{"train_examples": 155796, "horizontal_flip": true, "bottleneck": "plain", "encoder_arch": "resnext", "encoder_kernel_size": 3, "encoder_avg_pool_shortcut": true, "encoder_widths": [128, 192, 288, 432], "decoder_activation": "silu", "decoder_weight_standardization": false, "decoder_widths": [32, 64, 128, 128], "decoder_blocks_per_level": 3, "decoder_attention": false, "residual_init": "none", "lr_schedule": "cosine", "adamw_weight_decay_other_params": 0.01}
Rows from block 3 of the encoder, named by matrix and row number. Each number is 500 + 40 x the weight over its row's rms, rounded and kept within 0 to 999. All counts start at 0. Numbers have three digits each. After the name is the row's rms in percent of the matrix's.
# convs0: reduce pointwise conv (encoder.blocks.3.convs.0.weight, 96x192x1x1), inputs 0-191
convs0.14 103:490477519476458497504488496552514531429474510469472521465439457493473504492391502529500497498511527561494437498501474425521512534496446515561518475478650556472500451437381500514492498488455512465486464472583484482485471565474486549458483450492593476491475542416548487447472500513507532481500466479527520502497511506501503495440451472463563512533505562498486490540609488481499454514501438477551593584504476462532511507503535490503490520456485470502500543536502488453402577637502529478517474594505479500476518555519519484468442487489454539494503447481478479484593492481475505507
convs0.15 067:532492468520484504478542513480553572485542477478544456507538486490495491517494495473516485526499531574469500500473492508493482444546423500669485511503464505504515404527527499497499476543520491503491489505510489550479488492498477568468527506512488424622484582485688532485505509536477477506496437491481506415493516501412474445458464497484551573502507504451465498486489526501456441514466465486499522513506442543490507500516513569508453537458500521504550484450485506336475446506508523490534507481566515509494518499537500552523439477507444601507451460527516509510555503523469473499
convs0.16 107:529495540495512507475492590508465456530523456497562456568464549470509481510550512436484498596559562495500477474533447451471521551436540486517603515523689485537484527469519406503499526492450452455460509485551464402503479455463544500464474476494506527457506496573525536463592576558469498519479586479442518518486461541429529488485491505547515492534459555494492462533574494542480479523500503496451505470455452434519506463524516467476495496499561494516526471452516550494477506517488516506491475540493454453414499537502526511517522507485441444509445541409509520472498540518520484479
convs0.17 115:500530507506485509538524539535522493478502507469445503476494516548311441516432519484538472485525528499522461496492526480505522579431415517527507533488656474492502393507486503497563525420457622510536519482456483404461504473495483522512468477498465500494548522521497491478600503455495556553501493479490497508471456465500525514491522497451510507624503473453510504501461465500469501446490509522559361534525523481505475497474516467496482510499502509546485533533503523460471498543503583504563498583515472488509537466500553487485497487465442466485517501425481521470497455508477474515
convs0.18 115:455445432488527534494519501481466593487488447447531468511452519440485515454510485546498484454579542536488435523524477503464507529614514513508508464452522492493430495521498498502518497510496511505516480484514503448559511531524411500543505558535518538541453479462441510495557625560512516519418488523541483510495539507444501491448493517550531502487454493485470476556640507534459512515480550499499417487537396488417490533455533491522544456558530480584457549396559513496543518426514492505501499589514503501499455515500484499549476423437492529554494476506477485499557484436474518500
convs0.19 096:567557504537488455474550564478477428535474517621430461547500415502429509461625486483474470548496541504498492521481478454475493511403455495469485573566505478482596499470453510497493468478519472499459465538502510499505552408486494484478473484504472445495521479496536496497512470528519487465433530503415498411475506466598506506547481436537533515485492497480494465461434513503478472530503485502545680494485497534531494458520518475531472481438496500448589485530471511490437499403497461546498485523489532493491523581526497517507509514500502561516479495447556524456493502494506502480
convs0.20 114:402442496480502500505474419500561582510505489488485489482504508493495513465396526521504520492486496501508356577472502467521454483630487496485489466435468603495531494498410484497530505481397478532532488486652498442499538512519507501513464524492608512530464448506496495543512462591498461506502465526545536483470508500563512516504490466505487530457509491501492522550537533506447505513498500510555527506488459425451496525453516418517488446446538500511501584450540538513499549619499508544504486579502513496499496536513449502502503457488516528517521514444492499512554494491471523536
convs0.21 108:497554501533503495506553587487397403547481516553501481476507494532450487505573564519528478531540497575487498470485543480522500465475497503512482533505504459530516503466474491514546459498486458605520517515562486475465582389586498510514484597481465522513511403584453551584521485500449475491535516436371527500490513526539482487530512521619471453516495460476573542484454468401485496433494514476489460489420530538540533506539451509473511489434527509459501477390502531496496482454501488482447528481503505445518500500512516539555524528529466489508542521462498500519501508516491487473
convs0.22 103:556520500505490488559448521536444406510501561511444429403497507600611491498552495499499520488490473481520605400517498504438451508447533533548515520571654497515498476549487488512520527517517522480473473539442477602488504511499517540485555508512457470489497534493506498502473495499481569450533543496458486479486479504504410521540474483531471506521415459495468491491420480517521510496498435499495658522480539484478515446521561538496504577525503458404496409513467453471452421520473515498487479521494493524478526453496515498504472472527490498484517507504491528513490495498465523479
convs0.23 106:521490453491489566498417438553582559408481539497527486449495566515587497496453469497518523510511491500527501468536493508534501500487514492475571481527532491527470466501512430497558536513495587551553493487438455473445501616489497499503475521495479539501524452457448489514556527436502480521593487506608495481556507502482440536449472583452528518583489445498492506476558450444583519439523502469461412496491495488550491531486510499517492549402506489560492504453548455499502461614530551500549495516532495498472496400485472500482503498509474459494551491539409462505507497472497540525
convs0.24 102:498486455484542569460510497433499536511504595446449426525467512469542536420538426538516472497486563498501479497598521449479477499561512510487480534461430467546478501517549483530541463404485554579511526463501468533549572583531549476468464510516496477525444476513586522556578471518477509524473506506442499441449634532494501552490494450524480593435424517502486472546447545544501506468503502460440430507502468504499489486503449496462517488569513494510535589541484513503499509473507431445499528479484546507528511532479501513548499504496519618552545519521457496472486507494507529467
convs0.25 096:497516503557484545474511540454519495491542506514504509436520414521519455506448561510552515498559462515503497472555528508461505510486504543456493550468614496500496502459512508533500504560495562485484536500542472510535376564424514496465524452513489501471503489521546522514448528505438511398476564464494505492579502507544506500518557411507510635489481506509492498546490464448519462531519370505502543451508489546508498524545520420420478485469490435521528548491505543502525504474585475503498422508434511497441529488440439433470491469450532464493447547493531525510494555440497410526
convs0.26 101:504518420528395522534572516494508590501490455445557512590614510474446452475459498562482507491516491504541517484486491446523500515510461493480561530539418427450498520473531559501581506492528531629572551514498505493452428487495465439463559472502483501522493515547473497536572461475525367493447497469504531450448510496535486504478453564542548492498495479493456442478504489495492482575514494536472441511433485470501498413529463476472498547512482443598402475487444499500554505497490532503537464475511505489547504518500488493496561498464534514489519474470497476449523537503557516500
convs0.27 111:499508470450444510505517512510486373482456429587493489459468514518404433501457574468450536495570499531504451499457439512572505488458491502529540504484586528542512447498491509509563521484535422485503472493491480438462488470500587494525495503511527522532507472547434470472481500467455488494555580465446473476502482540491417495487474610525513588662577420534487492507506446489384476442500553410533465518478499516529528500518495432480540514455507423489474502500496509512502514490557500492481469478475486484491514521494482537479521506486449458511493493519470487502526520441493512521
convs0.28 081:590496498532477443482496518581525438491483506480427496541524494500495475466504496533430535522471493511478494499488462465503532518558521466585469481552592466498569460459518464531510497487504531486400457464501487497510468568552498593551499508499564522549487561506690510515508545557510556545585477485496509503484631485506551539500456497538494543476495478472488488456514538529465540551461504472510486530526438491486500443553537498499538466458450498471505533510482501475502410511494536540453500488505557497508540486520552523484409473506511557567434446508540484485495468468428461489
convs0.29 131:521469513545478551471506482480515392492438465554434486500415596527524524505509486497461453585469507558461498497518485526570525472533447512501491504495466495488507503450448500482479471520476481437497474515459448492514584523482444501544487498526453473531504482558566510510538443493542439551425490503436480457449529547489545470398493508498499442597482546444533470469512507435475500494490622474508567483483487544470523588542529500485506463473459569500476485471490482485553478634515452470479521521503535517460468403561502525518429503473488523497496448490485515480514502595488499544
convs0.30 103:496478482505612551515464471504488493419614493481542525484528472454506478466467489517376484473599503523471507536499445495500460485522544563525516500574498439501460435487522538483502500499456476461506467516486447490530668507491485494505529566526507495532473478483502429427480526489527516467523483480476461544513516560429408539562456486469474548617469534503511468454487466500533496464496473448490471501535454430518493459506555477535551494430505546556553441448537486464567424518574511512522494460514470515540498500501507500501498518509550457496468495479516489483506533407474522497
convs0.31 123:518502491508485493532490500495471517507500540524415528417361427531476489489508517461521499518508501544493508507500466545539479476516444520477482495440497521507527538466514501485504496542546468474449427522466475504465746491452477430436497551533487527499525451511499505506574500504500520535413465502501500558569506505547499476462482512473498450415528465519608599446523452576500494526480500437491462508453467510548495490490502511478502512418538502504445509481501521502497507500386448507517544477498513429531494499508521538512494470475480445517508501508521482520485490434506463530
convs0.32 112:477505492512513497505508475498474539565493483463573518520448489490649527490504485467472491486526526486506504462521473498479491520561519586502540500496537448470444539477488536497435484571555637440463528487537527474499396564449481515512553528434483475533502513490483517578424492538479534500379494552607511448521469524493475546545463549496567474506403448491485483536496503485507521466520448515482534491471513520502494471544396509514492480582487473515466520496508506572519499444480484493468467592523506509499442509501477503518492511472606432486499445515539480471549558480483529505
convs0.33 107:508490480497468488495525496514491443485478497537425513478473619483489509501484479509478452507504453449510497554546600458510498498506540564436478488576560521499511556610517523489509463521438500449426485498518524502594677485511541484498521437500458504493501492488522513523559472498464499453505498478486537520407511564494527491514492513537505538480414444473452450500450589602506502457473509486531508481445471527489453501492482499529483479515621500540514428488497486530549499500486503539501521466440478503568490535524463508474487510451503620531521450457501500488566503487440498501
convs0.34 106:535530515489564494489526453539508463509484463508494502496503578476523531540502490520579523509493492538480462519465414442504488534517522531483489512531525503501538564450507569497483514551512473613476420467529472480522240512425505526484497469539510476529514464588477473477479500506486479410474521550490504479468533522505448501533520425500485547549523489483487493472500510476524483502497555469468369503496471503503500485462520516499520440549399470507536488458514475500512493444557476456515392480495511501491433506553510471471497531461484507504493492509458505529524527565497499546
convs0.35 113:473493468529505514488502442501519502552470553490580497471521474501580463456474495487516513610516521502467566430496496492540479469475468493516506509422501454534496486494474505513523502537492483493543587611484467485466541471471492483465487591462450553554513495569524520547523489498529507529475492548403465509557560524488498464492499526487485408531440506461493575409503475529519506470491594479459373470447423512488461500494469469427503486436499561535483460460512619501536470530541424501456525438469519467533472510488527595593525496483528505498511501486477481500479499554518500534
convs0.36 113:490523513559492492491501526486562497583424508504503506494423508513498538469485484500584549507452459534470499436521500531538538509476513487510444500444513536499513576451499521469509493530502533561505466516607486490492526469500347517459501544500512493487535468500462506528523499464561512511500500501469510540499461454500530478470493389504456458512520504501615636491534465438513494524473513473369459528513483583526472536547464542509505498463475480495499501519509486508449454502516372535544467503491518487497417478580561563494492503522460554421498472508476552501509497581497482524
convs0.37 105:477459513524566508489501482441501493517520454506469525500484542506500507515524508475542557523487478502533503482476507528477510510506532487448518527477502527488482531499496511496484502553531496612526502499507486489505258495455501536433514452499491474491524556499490511501507521523492523516471494494513487522488500487507525511495483401492498516501540518475488459465495528437539454595481544501487557523498482512500501512550497558516511490478261511491504485494525484494506479492483456410498296519501459523559528476500479492496521500501455475494469470499489514481467526500507523522
convs0.38 083:508500432475432465549500497552466518492362477491439497469528519494488489533489508508489546516510573507501539510546462518514488507494506486489520560557532489501493484509491487496486513449511499626620496471502447501488377502584600543519518530515501516499510514624482500501581509510502482475539505483438432481457506514512497564491473520508516505514553469520460448493501442431494536506479514496505376501501494489519504445479495470501518494516359375528433564495498512500520474511499503419506400458555490512542512529504491496471495503459485504512546533523489466499527480542462521489
convs0.39 086:530527529527401472493498553517499562444492471494473494464490576504490442511599477491496543576491531602537543520463502532597466494541438473607526462520521472488511450496489479517559513497503509414444526533444528519463476507469500538455526501492477488554498433564658464492507511547490462500555485491499593502453557509492504534535433493472530545430528609468561488542534459509480474499494443518505479499437425464486501491539478535510466498520528473548524470551462546525496478505458530478465416532455489497462536516497483543429556480482498528494464478449484488461498499483445538511
convs0.40 075:552493502495404483445496552518541531536505490528546528550479545422488525475538523502532516494483579513494510489499470522458519500492521496509491430485471475508498500473528474503493508486480489559531531609455496500466390505528479512513496401521563477513481492506540486565550512503520488470489541530487597426508488504492464471489538618475506488458508483558550459468508544636602501571542559435455495502489535502482496533443502494495479533416483428492492498481572513492522484530548441403498411536473501505494485561473519587521389521457500480511490500439491480499513535446493500510
convs0.41 081:562521505524562503486499469464507525538530508511529485470510504533509514497471511501490575462519491569470528510478480535500506492569523543645498516490479523470530458504499497516462469533515507534477508600521528525520566507483534585497509495515507482518472510472707506499519489525497468506506497498562499458465605519438554452508421489503499535507531505473415474494503501437453522493476499492501609512495470511491542506545556483511506532462389500500515500564483497627510459514450461464478474526493499480501481490502512565498466437510536488501483410440476521385553521533479503518
convs0.42 091:561469530483575483510483439593493489394496522533437470481460614513507495520494530478442479514535497501518500455418482495447497505494482494476480525504485505486595448483486526472506560488445518463495451489515566472453564472468517514482483507510536506496503470565457421480466499493502549403514441525496501497462530540467446491529441602488518544582476529483535491443501490495484476382503496487557544585508529524588542494498502504501519517586503546473490425509538478489491492551449444475512503485534471492449477496532504476476415540554554503496563464509571411492499450578456482505
convs0.43 089:467458470511498513458521500488510541577528446508470489483488549507503526518474486487480477517479502498506551499513551513437517521490508498432512542529514521502624542560483490559453532489493558518554453500478503546508468500296442428480532455451483440497488544508507529499551481536487563528598518441460483620499479466449506576489484434444492526525483460496447410486542546472585481514500495440459503458479493515504482492494503505496456528497436496508455552493548517537494484454527467391516456471498512513503465496526475504471527544454491609499463495509495525503532517423529491550
convs0.44 098:498525535457535482499532507503483501501397503427428445434481570486496491492529447572480490483462522502498520590527601498499461525482565467561503504487502501504446492588527500546543456428527512481503547488496393515515523518551495475500504477539496479488475500447495497502541513541507474513494496507488521483481536466548461553484503408480505610436478563484469500524504507486409504517505498440441479480542467539532492407499491471520490508538624494548560533590492504499423493480455484506454576483475580491491541526490498515532447466463497608522557516475480548505442431450518534518
convs0.45 107:504481520510423479482495484622484493432560467555499445571468430541523505481477497522461475471480488502471499520501545471513516488512504521586491509531523470510426583506491507469603520453531501392409487500613517514500700512491521498563511523492495503554510501505505509501507472475505488497506479500473465524440538499432432505540492581500509529525497497517494434501499491573443475472512489581501483583453443483524480500491444484498477536469590526571480466480501467501550504488543508497466597419487482499566522501495496497461503490538505489530522473488491513447540493499480528484
convs0.46 102:504507473493538510486540543370500528501564489513510481473544404512538518464508457478494506471469484473494514502562525469517516463479495455487581523428430501502494520543522514558502523507501503593515525518430537553415441507538480449472523480501504502501507481465437495505500476506514416493465519500513492506543532518524547441495517531499491570370461586561581536443501516488491513732500509485438549508438505446528497491502495488523520493387506509502476502560500493511500525511543502518525506499487498487501472498414473502552509484481480518494486469488494563476487476437517460506
convs0.47 102:515488517491501505508507532495435487451521497438425501500475512500481492507539530499426511513462488507520519524486476520508493513508462515543518498490509523487441551474482488503507534497518490437404507484479519447466418513172544498453499496499499489528481521584464492480644504509503464574493511491503512533508510507501475498460451450479502464567532450498517478459506464498473480495481549455504518497500408463487507487498458504529501499616497510510411526526497516500488482510520488457493513486501481474559510496497506504499574468511464506510530516480528498475469484485505524503
convs0.48 085:492488532516520505488488484441492520499541457511483378396503536500474503499500508499490518427489498628524529500489486504467495407463473500597485510522491506469484501498457502492536470491489508529500507586485450627481473501593485550468488546497477480526499541535538454521507490527525500488500453487528513499546571469465497479574280464515504572456544543540484499492555469513493502500477508496499573514509490501511529501575476465565447533510546526521495500505519498560493435526492524557520543512404541555482469501500507534498523501525529578511500432454477496486518501487520562520
convs0.49 114:544502483500537502533502483477503502508478532491491468536463478511575521502522496497488502491576509534451586457543525487471566500437516578516488531586524457497467518488573535499477495581509605505493530500463478497521517454507500519475535494485379500594500497464487514511626573453487559458491492547438511425563504524518459509492457597506522519460396435497496486525478484468550489404478510504444446476467575544532489460492456576507480533498484488532492444435509490492541425386492492491478524481506510538519490477501555495530477542508536497504533562522536498544503506452542552424
convs0.50 132:514489503502515506519439402508537632485476538482524526477472509506718477494438438506497478442461453472499518477512503494468472488593476557500518444502521509506500518479489501492459514537539571479470515503519514552477498684539510513517505502462554506577487531482496497566467558512515498464497462521608478490512480471502500492440501508499483476432384485539479536519508479503579531481500504520494485532528482523493472489479475499507471531533506504534462578521488453475505496614516521531512507485496514553501432438485502495511502507491566505464511478537456505532526475497483528499
convs0.51 121:547554536538533474519505559567491433498494564561485498495498499575594482468608473498490460490518489474496626448506497497492485516397520545498492576506682426486479518519510516490521495526526584486461495539376482498493514549494482518501513451474406503482514553406453501481497516492452525463412533450486515517497471525500469541486541496453504498520481441504516486472514474540554525513508466486500568491498535498478492476500507531484446546511502502397535464555486479503463465504483513480504471619521515467499559454541528498552498493505540515453515517467486521485475472499549499494
convs0.52 095:538550497494477520511491525571511549509548469496458470515518425509403425464491473498528502502488499522498478519469509467497442481525511432511499520485545483495529521513498497541540471452516444601525507510495499521475591501592578505493509537467488471499541503490434498503520437520531495503576463491465510548399500488505484517515506455481468533397498429492554597439483491583458528659495562483516367518496500497531489421518450514511517475488555476539458564577478495553464497483484480512500503537488524452506504563488530503474532461457513586492512479494545557444476471495537530538
convs0.53 078:501495502482484497500506504530486576503490481494514445386514475506488503557473480467483525518498561612494486496462517492505530455434462499558501475497527502481482368471454451511484520497504499446491486651527513603471468535475485479493466504486507503530527488480645469465487578508502553508462498549490501500491551466497491504555252497496505554499529487527517488488503518476528515477500482524497501481507497517489502470585447455558457500498492485450501479482449535491469489485498504477485511510397486511509481504530477501507524496550467508525435440471479515469506510505471549497
convs0.54 124:496457455493518553496511584499509409504486472492506437510489500533393446490461484518547516534503451498491436498471512500523483500487503498501528506453770502507504443559478506500537486466469535499559581486430514452494496386503494439496491444489481507561515500577480561487623516465532517528543481513422484515468442491487558485465483522506521525509511496486496468463518519529484473495472520506500385497489517491506498502506465504477539470445495513511484445485485500507501502469500462477499552566508505477525519488487491542483591505519417556497532471503524509499498477547508518511
convs0.55 110:488443508475459481454481505519507410535497492529466494534449493507501508493497583526505472495516502434531397546481504506551474550462514513500490500500672547498575466497486505510495499489500532469481486459566518447509502426550502529513493527479550524509486510499486515470474468530500430499483477428442474526445513477544496493574531506441473484462598521551503498536535493515487472511538451486614597495488472426544491469472539482511488476459503508437515421570492472505426554496489480480481496586566492500498583591565416478517491526534533542523507506398516503516506499492548562521
convs0.56 132:496442416575467493520514492504526498466479526503425499522498423507475472471442467537523485494490459536504514494466539501496516506519457503501439519446293493471593475500503516507497467489515502606535515509454517483488637511612521484523462488515500477530537515491479500521565480519539462385484436509467517522464488489637522523510503509522474571477481506474539559438461514490484469530496554568473472511487483536467506516489455511496510499456522526504533521482491506540504486504507438537481512422512560507532534499501536516487507489437515581494538487481518511465503500620472489492
convs0.57 105:522500441471524510458476464458571469504502511555506504531550498519538544496581513523527504546466507443450543490466416506552530528508479483523499494482462458495464529505565514505555547468453524495461506544432556502465575519592453491516512526509433498491512535559418549554440476487512465542664502505518572529498608492494463463490540549493453495473460493495545547493479461564550536502597537517492509465452473435503530476466467534525531510504494532503514461546443423520491507559521510493578510403501498524529462489502499594502491498539489455471491451559509539605483467507522502495
convs0.58 124:497467478465492491507524512485465480548523467517488499546500470491755541456490475492488439514483482512446469503509484484488416470553506487500512475533596486498557552504466500535476476563539448510484511505655496546526510471557503503499503556493533502516514433504498513541456469593530467479439514501423553462476503541535508499519495484563495478470469501507497496477492518469482506531502502510408622454434500487492532484507463494499498432547511510470529503403502499527492488424533448453455492491500543470476441534522451504530516517511547500521461518521509503505533528502561542487
convs0.59 112:498484524434509515507518503498484508382546489493335449477481478475529519459558480500514466535489496482487508551500530501553477467543525502514498500459454542503446514545541495501528516443511476467460477486463519524560643519532510506466471516552463501507508498478615536489542480461499482493518499500506502539436498490489503507444475496450543482473538470504522430509483482481451497403517513495509456500519495430502483443502490476545489480554548524551557447516485434526504447471492522535541557395517558504582539516449440551481554456476456491496551542490495559527436480365509577495
convs0.60 100:500482494466456475499534483467488495481527480495408442437495499492405495506510557501501508453552559541500506491507529464500506505499475522558537501540461522578572450501457496538516605454478448475470412519494483511496408488429587442544498438491509473538479493526546439475650502495541460491482515536491471448558546479485475493519433584496503549574528426500505486514509461487535500494539539502463418529502475552488501511492445438530549489543469366486405470496469500519521501506488527475520399467550494509509454501520509497489487526510503514533458467450492465447482494438507444507
convs0.61 073:570503526498489462468500495460501573522530470502490505465505550580485500515496505476452548534501512549558490491502485418491503500615512500569514570568525502477564429514559501530521496529511476536485491488484500539435520497477512595513516578444497441573511461491645451553500519488508513540514539495470526469513681502491505496512391521506483520482559512423517543495510516518445521497499494479482529524487473520480474492563532537475354532476456521497515510513471515503489457477480599500508474536503543486483473519477537550486475483500499555514473425424516519516492486465503479466
convs0.62 097:545490454461541523526543521495458492500463460558454528509532461495457544468438468411494508466522486464512472483427513491523536531539482515528516473472458523508509516489507509505499511458550479548484431484531527453482505483509475494474490500500497501514487515526394495469483413537406450474349546509433454525514496514602494514481508564488507660519535462554520523444487519509398489613476440549500541505448457421512446519516510567508467507496442421472500465486524520521479512455531519572500473447501526470538488494584471505493550498493495537540496547498521493527502448477578516490
convs0.63 089:514494443468506485470499512463500469509498510481512508476539505513472510462491497471552514483514522459546484517515534460473486482498467504496487501487501494408502585454462486494492483527507501650526532503511399495504428498519540497403509498495502444500494543496532501518615476540506478477502521559498494474472564484503548486500505494527494497488447478495517464447489541454537487493500486468520502448512543509508469500478497509523511496500300471499525525503494537529538499530502523501532236497550503513596549460523489534494524467522501508516500534506503469532506470419502506520
convs0.64 118:502502505501459501547513516489483520501500496500452496497476516503456499496463503505432502510498519502512538500473522481491505501506501491533492496502421498483534563493500508509503494493497499402339494489486516515541488481139532435463505485509507493510468503514522500514676517501501437523491503501505508504492534503488499510520477456492500538521542474491493488485530493496554511509482503491500497515496379515484517528505496513537490499513482493483473496496478482513518480514509512448504490486500508514605506512479504502495528489513500543495489498491507568478506511501538496506
convs0.65 088:485567511517433465458506512527538512492508435541514508573515484522495500535482499493548496461453502478487472510550495549592536466483490450460526558400637449498489495510590464506502480502459503472537534502507465490476521448460484499405465510479482639495497503460524557528512497511460555619443517504505532462531498432524649528488463469528486538486441527490528488484500529550531588555485515527520509507499447444468433551522501549476506487466555488521476537454453498498511526480538484579511532553500451498499459490489491461506469509479485453511447474480513501508492468462525376493
convs0.66 097:469525546504636509491519523517474504515537491505439499536470504491484489483523546486608469412542512435504490489493499481505454527504511492476486506500527427506540493492499518477499435490466527490527512504580550437512525501540518562568468511547433479497489508495488499455516409486505561491400499462532532572434490495491506492516504480507512484550566547508511509489494499556416505423495489473610561503483426354491500502457494503410487406523501477512526438437529502506498472541494510502531435531458525458479509520507449503569496500513502634568551503486501473506492455526532555509
convs0.67 099:484460499497491563538512525499487532533510497504473482500500497521506539510503504485500506540491500507495514484465479490491552530489501511492502506500500502458512558492513503486483483504518458555595518523473407529480281496429471540472507494505512491499498515519447502479575487493509463508490468495516482491493499509495482508477503455497503578524543477476534466497499504476552485576505533499466473505518499478528514484498501501505488509484232503531491542523508494492492493471458474490503237480501497499536479488473497491506533500493506497490501500501508540502500499500509507503
convs0.68 093:526487517473585471520506500553553505489492509494526486473526418512572508502555505551519488470490555518464532456479447537498530505533478500520500444475484515494476454522510457442597500496520467524498506489474568520539475498547400570707498521501477560522492515513490408493568499505475485487533486562461492497414527481502468530464532611510499463494441536501535520441500504538431493453510477515493485489483586516439486476467512509533518477457401491507535471479476447511528452452494506576437373485504471509484498521464492512519514450519493491490501507464502417535502493547515566529
convs0.69 086:530507471505591519456539462458525468561438596489518462494457614478527503503527488498492507664433507503514535510508582500499486487483453500535563473502499434486476520500471493508530566506442467497504498519456483490501524461510471528470471506490449545502465481558503535560490466503523476458484533460489491546488501502499479522415514502494482503572483550431507500517486443508500454456487562411422522515516578506495520545500506506535528538536495521494410497561477512474529521581518452472497536507453479499332461413517498501493458560456516537485478491503505451498467514595556503539
convs0.70 090:491509468466527486529476485534479532506563508466500512533528480461418477508517496522540439466562556485535482472463504512514484497494470484484511482500497453522422467489507540523594511452478502528484487558455449416486479486536653522520456486545512559514509467507478520514544424520488524522522519474527508506545502514408469601500451584524520541607478486499427445498516416579474514433484488490530473516505467487511498528450513506526492512386497632536513512440521531499516484516500534473499522554520500509489586562490507528458515542534411412520504499437507462468514501435437525492
convs0.71 073:536500491527520528499458494484501634477492522511501511496519535539497472491512461492504499502507561609524496491467490481508513497561511466551413502524504498448540445499488514604501474526449489521503510517480476558479536516453516606391475545511496483540488509470666456463453496507530532577510497626518501499484534522494524482504401439509495618444521512463470514512516498501410486447495534491501520496499532560500543501514479568479398526508497500492483488481433541387500432491502473500499499533457501501489500519485512499506461534457469479458478462430516509516502488481512563453
convs0.72 105:503537405499492472515501485586535507502532472527438465495479438500482503497500508549493500450509563481503470524428512500540507503501502474505544438527499433513497466487512474472600500483433513588523487524527531505480592501621586470659504518469525583497539507549455450495502494514497508503497507553496440473492562513504483514505490632482447540489392486516518474460503499592475481481497486470516439493474532480483508491486518510459522502467436474510516508492501513491542482467593479551493431420489481485494558582487483516559502533445494547521581509492514482446499463445495556495
convs0.73 103:481478511475560460469457503498507498447532550499421479426482474504541505483564504472486523569461527515506499545523476524442491482510498515567525502489525556508465557553546434485509485498551495371430578541390462498504480444317452478524542520500552501510507531539487501459526481482472496524449545506515540542503500512497482482503470495469499488596604435492487446518516445455410505476474508534501596519501425403511499477469496498497504519449514528516452522510474475492473492506545484483483513483556470521551541461438437495500541504507545456519533506519494537502519500393479532506
convs0.74 087:486490490467504493436487561461521511502534478493486467493553525506424509520514517527518519521486461487496543540478486472440516547489551448422485501491537506475470542503522461532494537543519509488507520481451509518526356484413508416490568497518481511503542504540517490526598462554478486512496523505503541490516585492470521485550519500453504508499498430534448397513519506447490499490513545448512407475495487462486502465493492512480505519435319453570483457479480407485458479505589494443470365465496516520617515512460477494505579503521526475508498517499515539528524515445514503494
convs0.75 078:490566435549462538477515502483482519471557507521507514533454417457362502529447505510456504487485466484484487485490516446496519506487506497491485503466549487486428472448519527511512518489497476466417501484523503517514684463320517331459498528506538498537497519493496574573546522490511522527478508488501512541579538531553506476476483508553480480468484462517489521550481501516499460493495515482500487531487405497513484495514477514500500493567579528539457477514529525505516471494452537485520666472512482492491501491495476511541496546502533520501478473498511503542490519486505518480
convs0.76 100:506538461519456528539490493505399522594490479490453513484492486503501483534434501507624535408508471492502479490480493526525420515493478523511498525511531503476508553502476536510497520532480504536519438478541500507560519511552502499506501527497454580510538537603579498544549563501371495527517497592451477536661563482475508544505473471523478430462561497529488619499521508496516527503432428484478484488533518506503513510445516517457522436536489479499554502516478495480481536503431506432482491417526506487553474497519533512486451500432498502463498529493510457536576480432446536526
convs0.77 109:471495503548413455485481553496471490477488525458457478471425424526522529504503500516446489450476539528545524521653514500441493441561469484499517457528526534563503504472499495517502532475597447499454436490497520484498505554496601458611500471476511497525520463489509481501448506470496520474565582586534471519605508516462553484507517627511483501478494420547522452528499492502478501497505461534501549494484498495500513451458497554535498480585470372466429537491485460511487499517507504502500466455536477499476475485439505540497481495529561519517507463504500425496510475393480480448
convs0.78 100:515500487523499483495510525478444502518424489499456489474452520502501492474491503506556502518498525547501498498490478512491550480496473502502515496473498508513483509499504508509433500517598489550428508493470427495515388530380506552505508462526528476509457493491431517473471462491536380517472512465481548476516503521560515553502503331556497643554535489484432475474502465425501479609485511534418553497493425564500506478519510525501503496464429484502447565507504512498494533471570496359468451533526549519524447479493488507452527499509497492524453468499487519481498526574535470530
convs0.79 094:456559521534504485537497446528519545513531508522436486398521538478444480476500498488517441473509493464567467508468506454537556579391521509492431511451460485558499533498507474482544500493502533490475530517578481531502541491493505508495499507507477506560505496507445506541456506501431554390475507500505523412462562496477481503459477514454438535546475487522492518497460535490503535415527486446475392501509503508514484545441467469482582540465582491455531504501529510375470498497585423587500532475503484512482523489494557441494503477471574445497585532472511518597497451425449510521
convs0.80 098:476503532530447517448496592378504471558486495465458477572478527528471484540514498446444479563489507562500514490556512500493521523485511493451487568499594533496468562489518484511424556543475547464455563496480519502537423481304455507447510517474486516492498523453491522493558533483552552624527541511521544518506495493467624466465477481484489482479500481477510502488508514489536471509528506552451517489574495534503489554565459534518462498505495505519433523531513505491386578462501423488522498571472484530439480484504503504539455502501467492507488450464510495543494491512528492506
convs0.81 066:562462510504450501514529448461501586508496461491544435467544428538452526457525494514453561548519515687446516475471453480453497500535513497618515558544549510458561471503500504477536510517455531486489497498470488523445502513517482477501460500500474483532508465498676508501544483487594452612478447491499546456477500484436449490491457503524516482465521514560464596514493512454437501524452469501461542539495488477489470530514571455502462560501480522503502431493479494492531459481504534501493448479532488504503442504564515532513434479502508562547509473450503466505533519509503545483
convs0.82 097:461504516497434546502491517541574532503599528614498524484597408543477504514427604512545505431540482466487476485478495537464498486494524492500506515520499542471522500486499485517490460517480495482477488495554487507425511457517483517534516502408478499506516479489379468533478503506501523557521511491548433516526487483473525492536481500503543589542484480470491528501526499505536492555482500499570450490421480503482493498509507524491478485381519407488600502424562502476518444448597550665494483545499469445442485497475519487499522495521470483503519460476528493505516509400496510499
convs0.83 071:612466506516479489496540472476457496472544499519514441468496443530540486518486500481491552561512512565514531503500424503451484508596505538661495514518523488513564408498490445490503497491467482455400460568495502594474459534560503549488520504457527438499501509516586500457524508482571444547499494466498512445457592504481451490500405567490501602431500478468502541491495535423478456508503503528500533559527457502491394502515506524529490536429495510492547474493501514484524500509493582484478505523576509513484490498483521530506451488457532605517475431465495507492511528500485473483
convs0.84 109:530497529463539514466483525491499459502515537485500503522508561504534536497526555458498460547526528485513521457462465456444501534476465496473493518534574498476390493434506487496535563557471500415391493525443479447521390518281521538512501531497524486492452492490481424538535478525500505603496537517538489478498468539445459513432509509500546507569506480478456501497515515543486441441546535474491475553550467559502505492423496493502494528493543559497381487457519494495491507499534489447417459589504499508435471513514511497530508512518505455493501537514511515566498513503534472524